config.toml
model = "sound classifier"
noise_aug = 0.01
n_mels = 80
hop_length = 160
win_length = 512
weight_standardization = true
drop_path = 0.05
depths = [2, 5, 2]
dropout = 0.05
widths = [192, 288, 432]
loss = "cross_entropy"
optimizer = "adam_atan2"
lr_schedule = "wsd"
final_lr_fraction = 0.05
weight_decay = 0.05
Rows from block 3 of a small sound classifier, named by matrix and row number. Rows with one number belong to one channel. Each number is 500 + 25 x the weight over its row's rms, rounded and kept within 0 to 999. All counts start at 0. Numbers have three digits each. After the name is the row's rms in percent of the matrix's.
After each channel's rows are labels from the 100 clips, of 14976, where the channel reaches its highest value: "responds to" is what is common among them; "loudest" is the band of the loudest frequency at the time of the peak. Only what is clearly more common there than usual is listed. The data: synthesized solo parts of chorales (CocoChorales).
# convs0: first width-7 conv (model.blocks.3.convs.0.weight, 288x288x7, standardized in use, each kernel summed), inputs 144-287
# convs1: second width-7 conv (model.blocks.3.convs.1.weight, 288x288x7, standardized in use, transposed, each kernel summed), outputs 144-287

convs0.16 106:506517497454523501534493518504496468461489504489506487494501511520514494497508518496442469514487541532505470494482481485482488500496495480436476499499513506508438503454496495515509516503516484480518501544515468490496525519510517473467524468514482508518504458464538512525474494500520513493490496414508505502475490507494513486407491516506528534507496477467528512511537519492494506481483483439486482482462472499492437494470485493487479
convs1.16 086:507498437483524461449473522490482485472507453508478496518489492491462505471491503539511493501525505469503507510525524506464499486510510495503525497474514489484548492501518503542458455493539467488459450482492474495512462474484509488465517491533488530520490498503474468445494489488499468441476475513484485465466494480471521527514522535531512493473485525514473540462527471505511511489457443483507478506475490492506510474550487496471453
responds to: oboe; note A4; note B4
loudest: 1000 to 2000 Hz

convs0.124 103:508492490509465496448523514500499486516518475503476437518513466489479499454522446528526491481498510512506472492520512494466484461500499513510522504493522515499498517449492524526504440483490502531480485525504483469510487485481492475478494475498444494491502491468541476490516484495487486493496517551506489502518528537491518529513493529528470485535488543501516527510483514509488458471549569509508508515550544532512508541532550510447549
convs1.124 112:505508476501496499495531481501530526474489481498501532448454475442493471473561458493518462461441530466468491514521521526502485503501471477528519511529464477482496469523509488520458513525495518529534522512499518529469530481490490515533483485474529517506519490472521482522477486539517463491499489514435477410455446518493522505484507498515494461480517545461472544438509501480498481505497489470452499486526508483494505530512475496501507
responds to: trumpet; note F#5; note G#5; note E5
loudest: 1000 to 2000 Hz

convs0.104 108:505532493527442498496444517501458499484484516531511528525486502512478475524514555494528441504504477448482457482459474526538496505481495507477458484490510543514551432535514460489513493487507518476474513478441508479494513496507498530514487519497487513527487557531497495469475503470518487489507461478478520482537531487468477481489532499469520509458522522482506494479510488470494485516516483467537476506491498504526508507553496499484492
convs1.104 117:500525534500531470504496476500499488515529511522480465477496488529486486515540494521452517488494456500484505462470469489515499496465479470466454453530532483504511508496465545517523509521431514483531532516512476523494510526517529499497512513459503495500453457490496490497465502476528531492495556461497519476496501511523481481505516511518494515527521533460492484486521534502512508507495498495498500492524491491511514515439485497510503
responds to: viola; trombone; note C4; note F4
loudest: 250 to 500 Hz

convs0.94 107:485494500485478479471513471501536535486491491531486533506468503500492518486493515502512509512493476484500515477494487499520517496459525550549480468481464528479502488527517494470464515501489481482494489490477549523498476449448451518471507512480519515459505516511482457445496501473519520482474491521493515507509463530532471478559478465465522475500441490526483468469467480487487547495474488549511493482510469487519524479513473482477467
convs1.94 099:477494541513505494504445516502453458508528462488497472528501483533512469482503489512479477487492482502477481478496492490462475496478480496486482474502508454515486512440456473498518488492491487429497482471554470486472478521480510469463496488494483478503477425453449461522495520505517515502531522475499521443533523502509476541479508481495473500521506501493484509490465496480472480496526492492476483493509486497477469509481465496490502
responds to: viola; note D#4; note C#4; note D4
loudest: 250 to 500 Hz

convs0.201 104:526521537468508453513513461490507485517517513519480455495515509503487476512497486488477483517511531538506464482460493464492474456496483466491479471471504509464508493497532532515483519516475505534525515504531478493486523521522543471489463498500502493535536511515493530557494525518502523475493537530519517538499521532489529552479522538539472527499480550493545563502548538474495480478529539496481518495532526544502441544483528523507548
convs1.201 118:503493503513521502508518487489526522488544475469475503514487572482473509494480519488527483488532509482511500527527528539494480482514523469537526532498521474505540443487498517500487516526477521527521524532496526519527511536474505514510471478493528478517543496534543476528482477513546509466477517476489481508458524480476518517509471483481490510465456522505481551454469473490496468476516529493512511524519523493481552541546508515485528
responds to: trumpet; note D#5; note C#5
loudest: 1000 to 2000 Hz

convs0.287 105:510501492492468495500509490524500439501558526479515523512519513524567502495519487503508499459495463458547510516479485517502480493514471470515470492471485450518537494487483500529454516504509487509445510489503546560436486503504482462536438498496545472479469500435496459537482464475462514510536517513493470512500522512495456510485476507528520529505455557532536505525557521468493544480491472522503488492510508497510523503507508511538507
convs1.287 112:502490511513516540518522515494535500477499474482495453453474523504522535469495455509529526479458488510462533535530527515478511488535489493492518539530475504500470501476491485525506498491554471504488470465498478496488486517496479518505464517494544519551480508572491444541471488484496506526512512534486506539503504514506484518509516506523515562541522524444543522477477506521515507480513509462474506516505503515480532504519506511543511
responds to: bassoon; note C#4; note A#3; note G#3
loudest: 250 to 500 Hz

convs0.17 105:499514509437534492535490519504508469464485507488518495489496517512501479498496522494454458526480534512504461494472479490478482491489496481445484490505511505489450495466493490504509508499521478494510499535514471492492523529527518471454522462526482505536504467461526511529475497497512513489485510414504502500464479503488512485426521511505532540503518492477522517518552523495501514479483484445487478481452464494485429491481487489491476
convs1.17 079:512511474489519448480487533481494497488531483496486509496475502499498507473490495528513525508508517508479520497501501526489516502481510482498514502479507514486553506507528537541472448501540463456454451481510492494534447492469504491440512487528523531526474512494471467467514462493506493449452504508499479497470498488462530528514495507558507514502476518512486541481494493480494487475497473484513473479508483471512503503553489482488491
responds to: oboe; note A4; clarinet
loudest: 1000 to 2000 Hz

convs0.49 099:499470505480492496462531495505544513525529506543458481466500492507516551466498491508523555495489495523504546528477478535443552436499521500494491503467484484537503513465513551496467462499487532519477471529520517500552513490490511475527513463492526527508532498482537495542543510507454457511494514529493517519485493515534498521510499507511484525524455549486534472484509515485509470478485493497488474462487477491480457491505479503493503
convs1.49 092:518533476527491484498519509491506493518561514469506475474467513523465493503484514514509494485511570514482485476470472523518481523471488483491498557502483539480542485510514531519473474516530493527495504503533496506540491482463522509490511515501522508531522532509521495513482472588525523491508506526508492510480531468486565448512459455548469471531495561492517524489456533454454497493499483455513453459512484457494497515509483457478503
responds to: trumpet; note C#5; note D#5
loudest: 1000 to 2000 Hz

convs0.62 106:505519504532460486455554500500537510515494526511481487518468450443485517464484481502503502505487513479483526472472486473524531525456498486486533498436473498449491516491513535517506501501476465491446503504502490477502546523477501532529453567493511519500546464522492489490469515509505498513486446508490458441494507516493537491499503482491480508520482545475507483493476506481446490517547550469492484481530517504519509523483520477496540
convs1.62 092:471555460513499517499503492495503504490521501478505525438447482457478445470514471479533485469444528508449475472481480516491475521470473494474475487533484503499499484518478463505473502467514505516499510518476490503522508479485552517512507493490507456525472518477572523548528523541530506497501502512482540534492512454512542465505482470460465472465505509503486520478494476493493470470483500524552476488495491464533467513543492458447501
responds to: viola; note G4; note G#4; note F4
loudest: 250 to 500 Hz

convs0.102 108:474509511475482478450526490501535549464483489508485520518475490530486538507494525503495501511508452451505504468487474512506533471466525542532457455466483540483503487514536507496499507488484515489469484511481532495489504471457444518477499520483540545472497520521511460463494487439510493493497477498490541499496459516519485452564485464448513484485468513533471458452492464478498517480454460516491501477483461483491520469513464476492449
convs1.102 112:518532540514504491504464495495445451520536490492507476507506485559496506494516503523504503496513523492491500477477474486478482502468470502491514507502499468499509491471465465493488470506509493499503486491526474482497498513495517488493509510510494463526455448475446481519480485524492492509513517486506501457511513479494529499487466456511470527503522516474502494474444518453445477451499448464494452445504451451441438491477450451477474
responds to: trumpet; oboe
loudest: 1000 to 2000 Hz

convs0.206 101:522524544458501455515514452489509491515519509506503463492517511509486473514498498481477475524511528529509467489457489472486477455498485465497481473469497513473503486506543536505481517506474494531513529499520478504473530512519539467490447499500505489521540516522479518558506531515505520471493539532516516535500518528491529548471519534538471535501504550501558562517548548477497493482516541506491512494526519533499439538487522519506537
convs1.206 116:504486508516523507508505487490518522487550474472476510514484566496463512498485510488526484499523510481506497521523522544500483482512531463527522526482528487500536446498507517507483517527469524524519523532508535521540503539474508514502479474483529473514537486534544471536487479504543503467474518473494484505463522481478508518517473488475495504465458500502470544449476461489499464484520527484509507516518523496479552542549507512486527
responds to: trumpet; cello; note D#5
loudest: 1000 to 2000 Hz

convs0.210 082:513517542471485487536481422519484505506480527446537481499521552544498481536523501492475467474529499470526471480480489497494454492519487502529470523503511448527491497504475487513534481453457541513503523515463500532502499454504501518511463510481465481462539493502519492515502515540473522541534529524503477487477527523445509519508478532495474500490554537528520486500492502465508478485506542529494512482539516527502528531489513528480538
convs1.210 118:490520523518490510537569526501567504497496524513490488496502521488499517532519513513525488488513543508500522502497498548532515500514530517517562570528542509493497496548523553555472509507498515548515514528477506498504513531517488506505473497501512524491551491501550502497475520493546495547533507509538495498519548536502548504513502521534514514527523536488538536519515538509482508493543531501539508519529523503532532541506518508514541
responds to: trumpet
loudest: 1000 to 2000 Hz

convs0.120 098:480518523479486527512488462453509526484493511497554503497467546496493476523486565461495469536478459527465479490503495501525475516485485521493459494532503576523515480530507472482510463508476536506499559506470495510511490490495526482485530490484483512504473500517529537490506469444482519462462526488506506543486449472463459529486499466486524520483515458438481492492506511477542537467488487446537501472491491496477493494495498486481497
convs1.120 091:536525520506519487485506498486481445524535510489478471495466496545496532501505496518499519510505537521476513511497495515539513515495498477466510521464498472482508504511497547519472488522532495507498503512560540526493477487490494529477496536532519498526485480486486471478471445496501488461435478502472479487504516475461532513495485484519502513546469481480504508484499497439475468425501450441498445428517453430456500508490465437482501
responds to: oboe; note A4; clarinet; note B4
loudest: 1000 to 2000 Hz

convs0.236 096:505495476510482469493499490485487495480495516533509511519496519513449472508514518518537479512493467455473466471477474483469521508494514482521492515508516486520477454496502531478510463481503532495463505515513503484511500518504505480496527407497472518547498486458529487518497484470468474478495505517487538468528497487500485505523545481475538501453477532488490526431537461469522468524510481478495503498500492540506509531511490531514513
convs1.236 089:509512529492512448486534496482517507495522492507491488457461524492508487530549491527470499516484512536466480459461463534495515498435483469502510496529518525512533507492509508507521468479483479455476474499497478465515475517485495489478545499491526498517490517556477468489525483538506516461479492500518514495512472542500518540497493475557488529544478534468484523491478564474465469465485486494515494489524482499475492486499478496495496
responds to: oboe; note A#4; note A4; note B4
loudest: 1000 to 2000 Hz

convs0.7 099:500534516519505494511472485487483520538502491498488517492472534489500462470494521540523483438523519506471446493474480507514461518479486489512538501446454545460504498505494433469491547517468505523517506479506493512502443485498484506480500518495467511522468524531495498465526461479489542479454480471544497536535469509435479510490508485526475486510505552487526479528496526504498510496485508505546510478485475484488489492521478485501483
convs1.7 100:526519489512488513471499495502490485548486497500477490526527471528473492505518515495487525449530483485519522496481483497508506507470448476449459466456492500511466492484491518480527523503466529506529532533503497512489523483444505511526503514480481487463473488491509506489464476447486483476482466496477477479479456479478455453503542544505514449476509531497498462470541495499545538461496474440496478473497472472496486496466478471488499
responds to: viola; note D#4; note F4; note G4
loudest: 250 to 500 Hz

convs0.207 103:522498516506493494498471480520504544477480517469536497512494493510510495504502477512506544497487502471506548472502501469486487506501512455515502472529499517500458484543536493478507462483509561529480526508468505484528512494481517471521452486472513515498522470475462511505541497504480502563534517567473453505484511489455509527515501508518473527530503560500553503530502548489505468503474483496496489478484470473517506481504482486475476
convs1.207 097:473497521519478491497498528486507492489465510503486530461479500502506508561505463530498497513469479530451528458463468466497528480471466493578517482489519502458496534552528493490495495461504471511481466466497549500495491521524498490470486498504519516482517461502483503491474515494528502547529525493543535486515514522525489538514478460519505500539513501538486515510491523452437493462530517543494484483525498498501484525482514499512527
responds to: flute; note D#5; note C#5
loudest: 500 to 1000 Hz

convs0.68 109:467497489491504520478552502501539515512501495484483502499481479484474563500505467518520541509502504466476552481497510495504565508475461474485521515474489505443496515491539524513507521459417459483481473498520504502502548517482515506519458528463537522493527502503452519510503514517506489504483465515516460469515495511509507514485482467503391529526476531473508520519485528491440477484512491472469482476497497479504504487499495469501500
convs1.68 102:486492492509495507508469527493473471479492517532505501481497474491499471478479496476486464481481526527487459453461459453461479484466445473471435444501543487499460498491472455469526493471518463467477480464495491482486494466473521489513522476526488484481480521517543537511562548510507504519514506493497579541513520464562498475546496494481491496473543460509460479488492458493519532482462470495521475486485468471484519480530475478487472
responds to: bassoon; note A#3; note C#4; note G#3
loudest: 250 to 500 Hz

convs0.14 090:472500497480498472495489495496516507473498549486516534479475486481443446494478508495516459532474520485482458497452446510487465468485495509561486523490513532501560441528473459456511457493488474503487500514477507505521475520525524474456528444480480479558502525505510506491536507487479502479487499498479496502476475501496512486583590497500507481469554516546483499524506466497516473502510508518531483485496476487510515491558485481461473
convs1.14 078:505519535496454460507530525477533513492533512470488516477448491505512504508518489519496549500498507519459550466466458521508541501465496481508498511478486529501514518482553543525500462481512474449463480500499501478512474499498505503479474506502545542510502510517487485479529467545501514496495506514508477510494481525476504514523473469544486527553478531530503502504420548457463442485511498500516472460519487470510501510530506473500510
responds to: flute
loudest: 500 to 1000 Hz

convs0.179 108:484500492493476499508501521440500540474479495473527499480473530480480496481447521439489527496496524488478524476479469487490518513481461525487497483499558500525485512506486480472529466484493533472458517526437461495528450480477542512464582505493467470478450516484522524452557493490467492506497505510502487507487483491498548522513497504509488512475545513477542482539498550493526480463510506509522490500501516501470498524533506492495508
convs1.179 105:516531509510517495475485490502489506540535462465485511516503507530498515500493506521508502499526463490457506505494483522526504518487495514501516464503468536463513511506511483499479483479510495546488493469531528519460491464504448525496468536502518523474471494488501453502458463475487486506464484528494442459501489486469472486502496510564509516527472527508478493494484493497497497467446431504519486480444435464513529468534445455477458
responds to: flute
loudest: 1000 to 2000 Hz

convs0.172 100:519534532514494478494520429499520522522526485501515496492501540508516511494471528476503536448514456497498521502493493510506521509500525470451517478499463477490462487524507521466486500521468538487503494525507505512552507502486470510527472515489529512479529511537507494492544494509504536475479512490497502519504497517463484512458447462467521503510515520477528493518479531488481532518507519504536521490481500511505471515492496503548526
convs1.172 115:496527472497484497464521511499486475518440520515477482505514522527485507492501510498484490478492498497505497472461463474509498510466425463469442463476462485487497611488482486475506490503494514530510518491485484497447491461558467512488500505508468513478488499452500486457481518487505522502523456510482504472488490508526485454501537527508509487489530483494473474485532491520539528496462489475520497499485496498502471469481482501490479
responds to: flute; note D#5; note F#5; note E5
loudest: 500 to 1000 Hz

convs0.8 088:504543556515469522498485473526478499544538512506445524510492495486517429494495513537502470480522525572511456510513498515524408523498514491485487513471478495491541510512450449508507529529488489487517522491480554502514498476495473538458508520479450488492527499524477483458506484496469524456504482485506471517467498493487481492470501499513509504516522522536535454502508521485476498472505533535541519466500484482536526486535482486493507
convs1.8 088:510524560516474498527529475465568568479467552486518521471468500485502498495560497508516531493467483526497556449450453530508537537441474467516466497457504520503477491533551557513530499495480490505484501511491514492525493486511525536498489515490523545491522498468499503494536499503515523512502487511506474513494484484500497506523508488497498514468506508538509502505476529491504478461506513496538485482506493477517489494508508478469507
responds to: viola; note F4; note G4; note F#4
loudest: 250 to 500 Hz

convs0.282 107:517505520491503505523530497531512441526527505481505517520516518521587498494488501480466511463485504509558521519467485513499461463515466446465498482490470451529516530482492496534459515511506491494496548468508467557435502504519500482523479480499544486485483517468472471549492493486491528515528535479503497540494527507515499512441469514521506540519508532533546517522554524461518549479503470507521496487510507482485451489474507507541506
convs1.282 125:509493517489519524529505508498520522490529448480493478494505545525523547502458503461499528502509473509473536530525527519509504505533493503459485524527477511482495494501488474531486495508550470458483470469515469504506505509495488524513469519496540509533457525549510456553487497466523527547522537482500508557527515473510467482485532531496528554531541494473533490489480484536532521490495519482477514531496495524503533489497494520539490
responds to: bassoon; note A#3; cello; note F3
loudest: 250 to 500 Hz

convs0.226 107:500508456486455504521506522531477426506504492491485472502509478488542547470485490500478527476488457490546528508490488474470522479508503468475480478493497457506509526418452512536486546508515485495471496475518475528419500525493513507558519511528539503464483512521539520533502485506508468512520508515491479510499536516505472531432488517517494532522441517510542504516516515471489517470521487473479499488507510490471436505455506502516524
convs1.226 134:517505468500477512449500507503533508500438473526489492514521510524497507517439514477505501494524474485514495528531525532502452489527502522469516518530505505486509510491480459497491491461525471482477465473474484452498512436474491498511480496521477495458465515526531487506517516492489479502518477488494530504521501520525470472505527541505524488489558477497480465490513447535532531490457471478526506499455473501501516449511459500463444
responds to: bassoon; note C#4; note A#3; note G#3
loudest: 250 to 500 Hz

convs0.121 099:479515491496525490513482513436485507490441504492571479485459533490507453521481542478481461507530480513484490492498500510521458497469501534482491487523474545508483515535515446473496496497500511489511540514470457507509504486471498488509517497462488497512509495542485515494493499489486499531481508544489494524474476511450480502508476481478530507496519511445495521494497505469508537468497499456543474466459451468464518475494479460456472
convs1.121 076:511529537503489494534557523484543504504510482442477500506487509529517513533505506529505491495520480536478525507491490547484532503495504484506512518510515484501496495485502544521464458503509463490456470492583520494512468493518478483457495494508533501491520484470504466477489489479498517480468493496521486468496489515485502530501492489530517520547462493527497510505474542489471453457533493522510466475510489469520555523499486462516531
responds to: flute; clarinet
loudest: 500 to 1000 Hz

convs0.164 092:507505525465521531547488490509489481503515515450507491482537535572509464521530505522511477504521518504499488512496500530483476486510522448452465514498513508527489495493504509514525497502496512481510470547524445463538495502495488444478532449501485508504515500500524492522522457477443515510511505464514496518447467444461493481426543528521519510541503502478522483526513534473483487483500494479492481496486500517503437494472486517565504
convs1.164 089:512509566504458521508483492484501499522514516544516522471452476495517487517547486535530503520499511541474511505499491524503510513484529479513491508485471519441534534525521508547489471504532476477460474475505481512506460468508515503472455517543537512506481504528486482475528500535471533492504499515526507500475509530503507505515518517534544487531495496534510540501504509507522492550522505503496486478533499486519513504519517491466503
responds to: clarinet; double bass
loudest: 250 to 500 Hz

convs0.85 095:540494514497491490510488517541502475507486477497481469505527513522570473504495513470482492477503519517541490533480520503507482486510505466442500464501464476529477545507479486527506470486522495498504525496478445514522489486509511536507516519494514479482485489481494478512500504498480484531530502479496491530489546511493494509439462507513515508535494521487506528539525519482496544490501479484487460490479505495473431492460503511461504
convs1.85 112:484477509485528503523540528491531543474525503467475490513507530526528536495465492455503513511502549530481527495488494494482545481495516483479498521492511479512501495497550553513496462534527475448484475508541518507498476474555525475480527464483492550547520477453516493498504497500518540553532515492526507532494507473512535508496527518513536564527520496515516480488487524524527518513506526510477513530508518518533549511468509520551518
responds to: flute; note F5
loudest: 500 to 1000 Hz

convs0.6 101:501514502438531491532487520505502470464493513490518496492498513520500480498501522498455459520480540515504460492470476485477479491490500476451479493501510508498450493468489488506504510502524478490514502536514474491500522525527525469447525457523478501537504463460532514526479500497515512491487509412503504499464483503490512487433513512504533530500513484482521519514545515491506508479482483440489478480454462496487434492486485491488474
convs1.6 080:513509473483513449470494535485500497481530479497484503502476499497492510471488496532511519501512509501482519501508508528485514499490512479500518503479510506485558503509530529547471443496544461459450446487515491493531448494475511490441512488528522538529478508500471469474513464490504491444457497505502478492473501489461528532515499510559510520504473534512491543477495495491496489476494470482511476490503491476514505500554493485487490
responds to: oboe; note A4; note B4
loudest: 1000 to 2000 Hz

convs0.175 108:491516495491476499510499518439495535479478499466529502481472533483473493482452524437486525493493522483478526469479468480493518513474460518485497481497557496520479514509484485468529470479491538476462530526432462500521451481476537520469569505489464477478451519479519524445555495492475493508498504505500482508488481492494549522508496506507486508472545510474543480532501553492528477465509507506526488501497517507471498528531506500499508
convs1.175 110:523540505514520482478475497494485494540540465462470513522505506538500512494497510521507502498531466483464500512500491519535497516501497515505515466497476532464510516520502486493474493479508499551492505478537539526466492476502447534494470543511509512472468493488500450499451465472489480503468494522494450456501497482469471489502494507565507511523463531514474496488486484492497499460446430501520473476443438459506529468519449451468458
responds to: flute
loudest: 1000 to 2000 Hz

convs0.246 095:529473490506498467439540461486539482532533464543454525537495477497520500503490493478488490457495505503536496490515477516498517453489495548536510555521500431515538490507466504496472514547515454500507481514508546510502504482502437526472499488535517493474543485505495453488459524459526516476496487461495513475485482509586515479560444501469490470494478529546483516464489473457500536470532504545480513478535523502496544507478514499497512
convs1.246 081:495520513504502503544502480474496495504539513473535522470445498493529490526517483506518519488481520512444524493481483551512504504468491462515486505508495524511533510513520494510501452501503475455471482512497523489507479500491490502484497495486537515525456532514512475508532468533487510525494508504518487508496488489470495511513468484529485518558493532488496501479444528459482465490502480506520482475533468483504505513531463488487497
responds to: trumpet; note F#5; note F5; note E5
loudest: 1000 to 2000 Hz

convs0.111 098:483511519484471505515495541463488504471502512508532499508477493510540465473477540496516475503490488503528471508481491519486457494490529503487475463518471522530491529514479489493495530539516532457499479491495490494507494507477488485488515483514465490502456479475544506515478469486474495533503504561488506496485489499460489513511513487462514493482485474508499509465507490479543537457493507462482505448463454465451518465497477477460492
convs1.111 096:516537532503495443496533520476533488472492520486496500502488513500549492500489509539502513483515513519501505510504503518504530513503500504482515524510506469482512466501530572522521469491544463463445463468560492483509465501475507498465486486530518535523511495495476500471514485544514510454480516494505489513493494497478524533527485499512519508526490480498514509505479533494489472450518480474523457455523492447496507521502497453451511
responds to: clarinet; note F#4; note D#4; note C#4
loudest: 250 to 500 Hz

convs0.198 093:515528514501447535452487538525502493454502493517463508539524428498517510502514492523521512524508460494530504531489514529491517458517536484483466489516443489474517501462459487532461509509513455496468512465503522486518475474512505507515510482501502503494438496500503511498508472514518424503531472483499531485510541520548457501479517512499529529505460447506507494457543485472514534527513428456469497507496499521497481504490488530496512
convs1.198 122:473488508518462508484494543500485486513506501511499510514518493524544515509468507539536510443534497480519505538550543511504485489540533499543544501511477439509527476516490485464485475492544473472464467467477511467478483481465519476478480468561464474518496483495491490471486527509529479536565508474512490480513509574511490493508458475513509497519485521512536468508457535464464482465512509501493497495517523494480510528477512503474511
responds to: clarinet; note G#4; note F4
loudest: 250 to 500 Hz

convs0.233 102:512560574490502486483513455491571540478484478530467504500487510463495478474481514493457486469504491476491472502472485511525507504501519555463479516487500530495451498499507525481511432484495487475503514539461483470509477499487514542466485504495478474471471460520480492480510472515471509488470509478536499526504459497528521488505465503525503510526576498468521454551489535490501481483476489472513509473480476495483554506527478493492490
convs1.233 112:528514514501488520485459526504454509555520516467534502494497480482492488494501491497489490487478502534479505481489494511474513535510477514467448475491458451548513523470487480495493461511502454508464467476504505520505450452485554462454507478511516533517467517446485523454521459460468497475473461535482469519490497465466477509518512500485501468470553480508501488544507492527497478481509488482515478485520490481493455500522493486470501
responds to: oboe; note D5; note A#4; note C5
loudest: 1000 to 2000 Hz

convs0.237 101:515522477498448505545520551511477453500508519513493487517510488496498515491500512473486511497488496476486516511477486519533511509505479477467446514466507465512504500467482495507502550535505519459479487474491481518453504538515514556598489532526528514493469535539468509552472463492479486497523522471499498491543548493514479534457527519520506534492482504491532507519540512496509503480486469463528494509484496500512473506510496514525497
convs1.237 106:514510480461462514469518512491556550502508512507514524488485483535498504524550494468476524491490485482468513499494486533489509490491494493486479501554528514510515519531490488498530477436536460424460453457501455427511490519512526512472493525476515524527476524536500484503534531545494494515517517517503553520487440513553506496511514508560514505539516538495486451503500538500507488505490496505514509496525495505494522492520504500512502
responds to: bassoon; note B3; note A#3; note A3
loudest: 250 to 500 Hz

convs0.239 103:463516491475529481504507491457488481520524493529487532465462514483525478465477511460479457490482484522497461502482507512508483501472507579499486486507461539477537505540507469470463528554503459495518498455487499532456483506473489520466483521505490521499496524499470484488472450461490573467478535490543481516493467514467475497532488489502501505519468531505502487480514515477476544485506522503535546474514480484491502481514496466533494
convs1.239 079:467514512471482427466498470473513514470477482417500489496445488506500495490525484509499517507490466470460508495496492494465523511502505484482500521489492473540515468450506515490520504443511471445477482484540451459528465468478509471466491487505501534536484509461520496484491484469528486509503495502501501473518493487481470485513477459482505488497458508522500503481463502486474451511522489499525495464511464470522495524495473466459536
responds to: clarinet
loudest: 250 to 500 Hz

convs0.37 113:498508505495496524473512525510570548493520512518484549479468436493495564485468494479478543491467509498473561473486488518485528472454538520504485494479470510471502480538526485504469514524497514490500520492497519496529519463463523492515506498499559515496542520480446524483557493495475475479484485538520472506524487511515488507552472498488492523519481514532496505497517494493488526478506491512491518491499478498493523494505489483533508
convs1.37 088:487526517481482486491512522476487478508525531498502500488453485525519499510503504516469469506489493539450496479487483467516476517493491505519489513515508472508484477464468513506532433492513448502427427432463487465477467520513501492465490488556509485530487516501477495524539501531527496493517512521532507552554563542499488498478474487507471524495501524540515473485460489503482504479520508540522476502502480475475484482532492479500499
responds to: clarinet; violin; note A#4
loudest: 250 to 500 Hz

convs0.158 107:482524563464513512494466463492499502531504484484489487508499516534518487498530522551524518470477504516500496530503501532494502468503528528485502509475441512511537492504531501471490487457450507529501507491500463506495517490509502487539480497482529524527514504481510483500514502501445506494476492467535485507478466495451477467514557500528444505527488550483532475505517514535507485495421429494517482486494477472508449465500459497516458
convs1.158 123:502515489497503530499498494498496491548512496538481476527527523500486473490472532527535484488537494522520492530527526523471442465521499519472505511502498512496531519496475507488511519535490527518539520510481501515500503518517534474504481470479475508513503531518508497503502440466464474463464480550483466556471474454464447453529487480504481496524497519507497469476493471482488483477506480480507474475502482476460477499503483476474494
responds to: violin; note F#5; note D#5; note C#5
loudest: 500 to 1000 Hz

convs0.232 081:505540574507462468461508468462521546517522536519540512512501531518504466526526531525490478493495486479480485500494499520532488493498511542518481498493461533503453457537511520475542457470444506517478566532482515525539496476503518501460489525463486477503485507511509508499489504498491476498491500475481477496479456476459530483543531490512457469489585500496494488522490509502531470496504486498531484488498501486493525486517512496477481
convs1.232 086:531538535537496497539481520471482473524531518468489501500474480540469498474525497510478484535500499531476491457470476517519507509467442485488469499487488514513511497505510524513486484530507474520486494513544568528513453469453508468455499468521549525514482480498478479504511459483443529433439487507493489526482508483480478510521488474486479500530527519496514519513472496507504442484543480479509452450539471462470502514480488458459511
responds to: violin; note E5; note D#5; note F#5
loudest: 1000 to 2000 Hz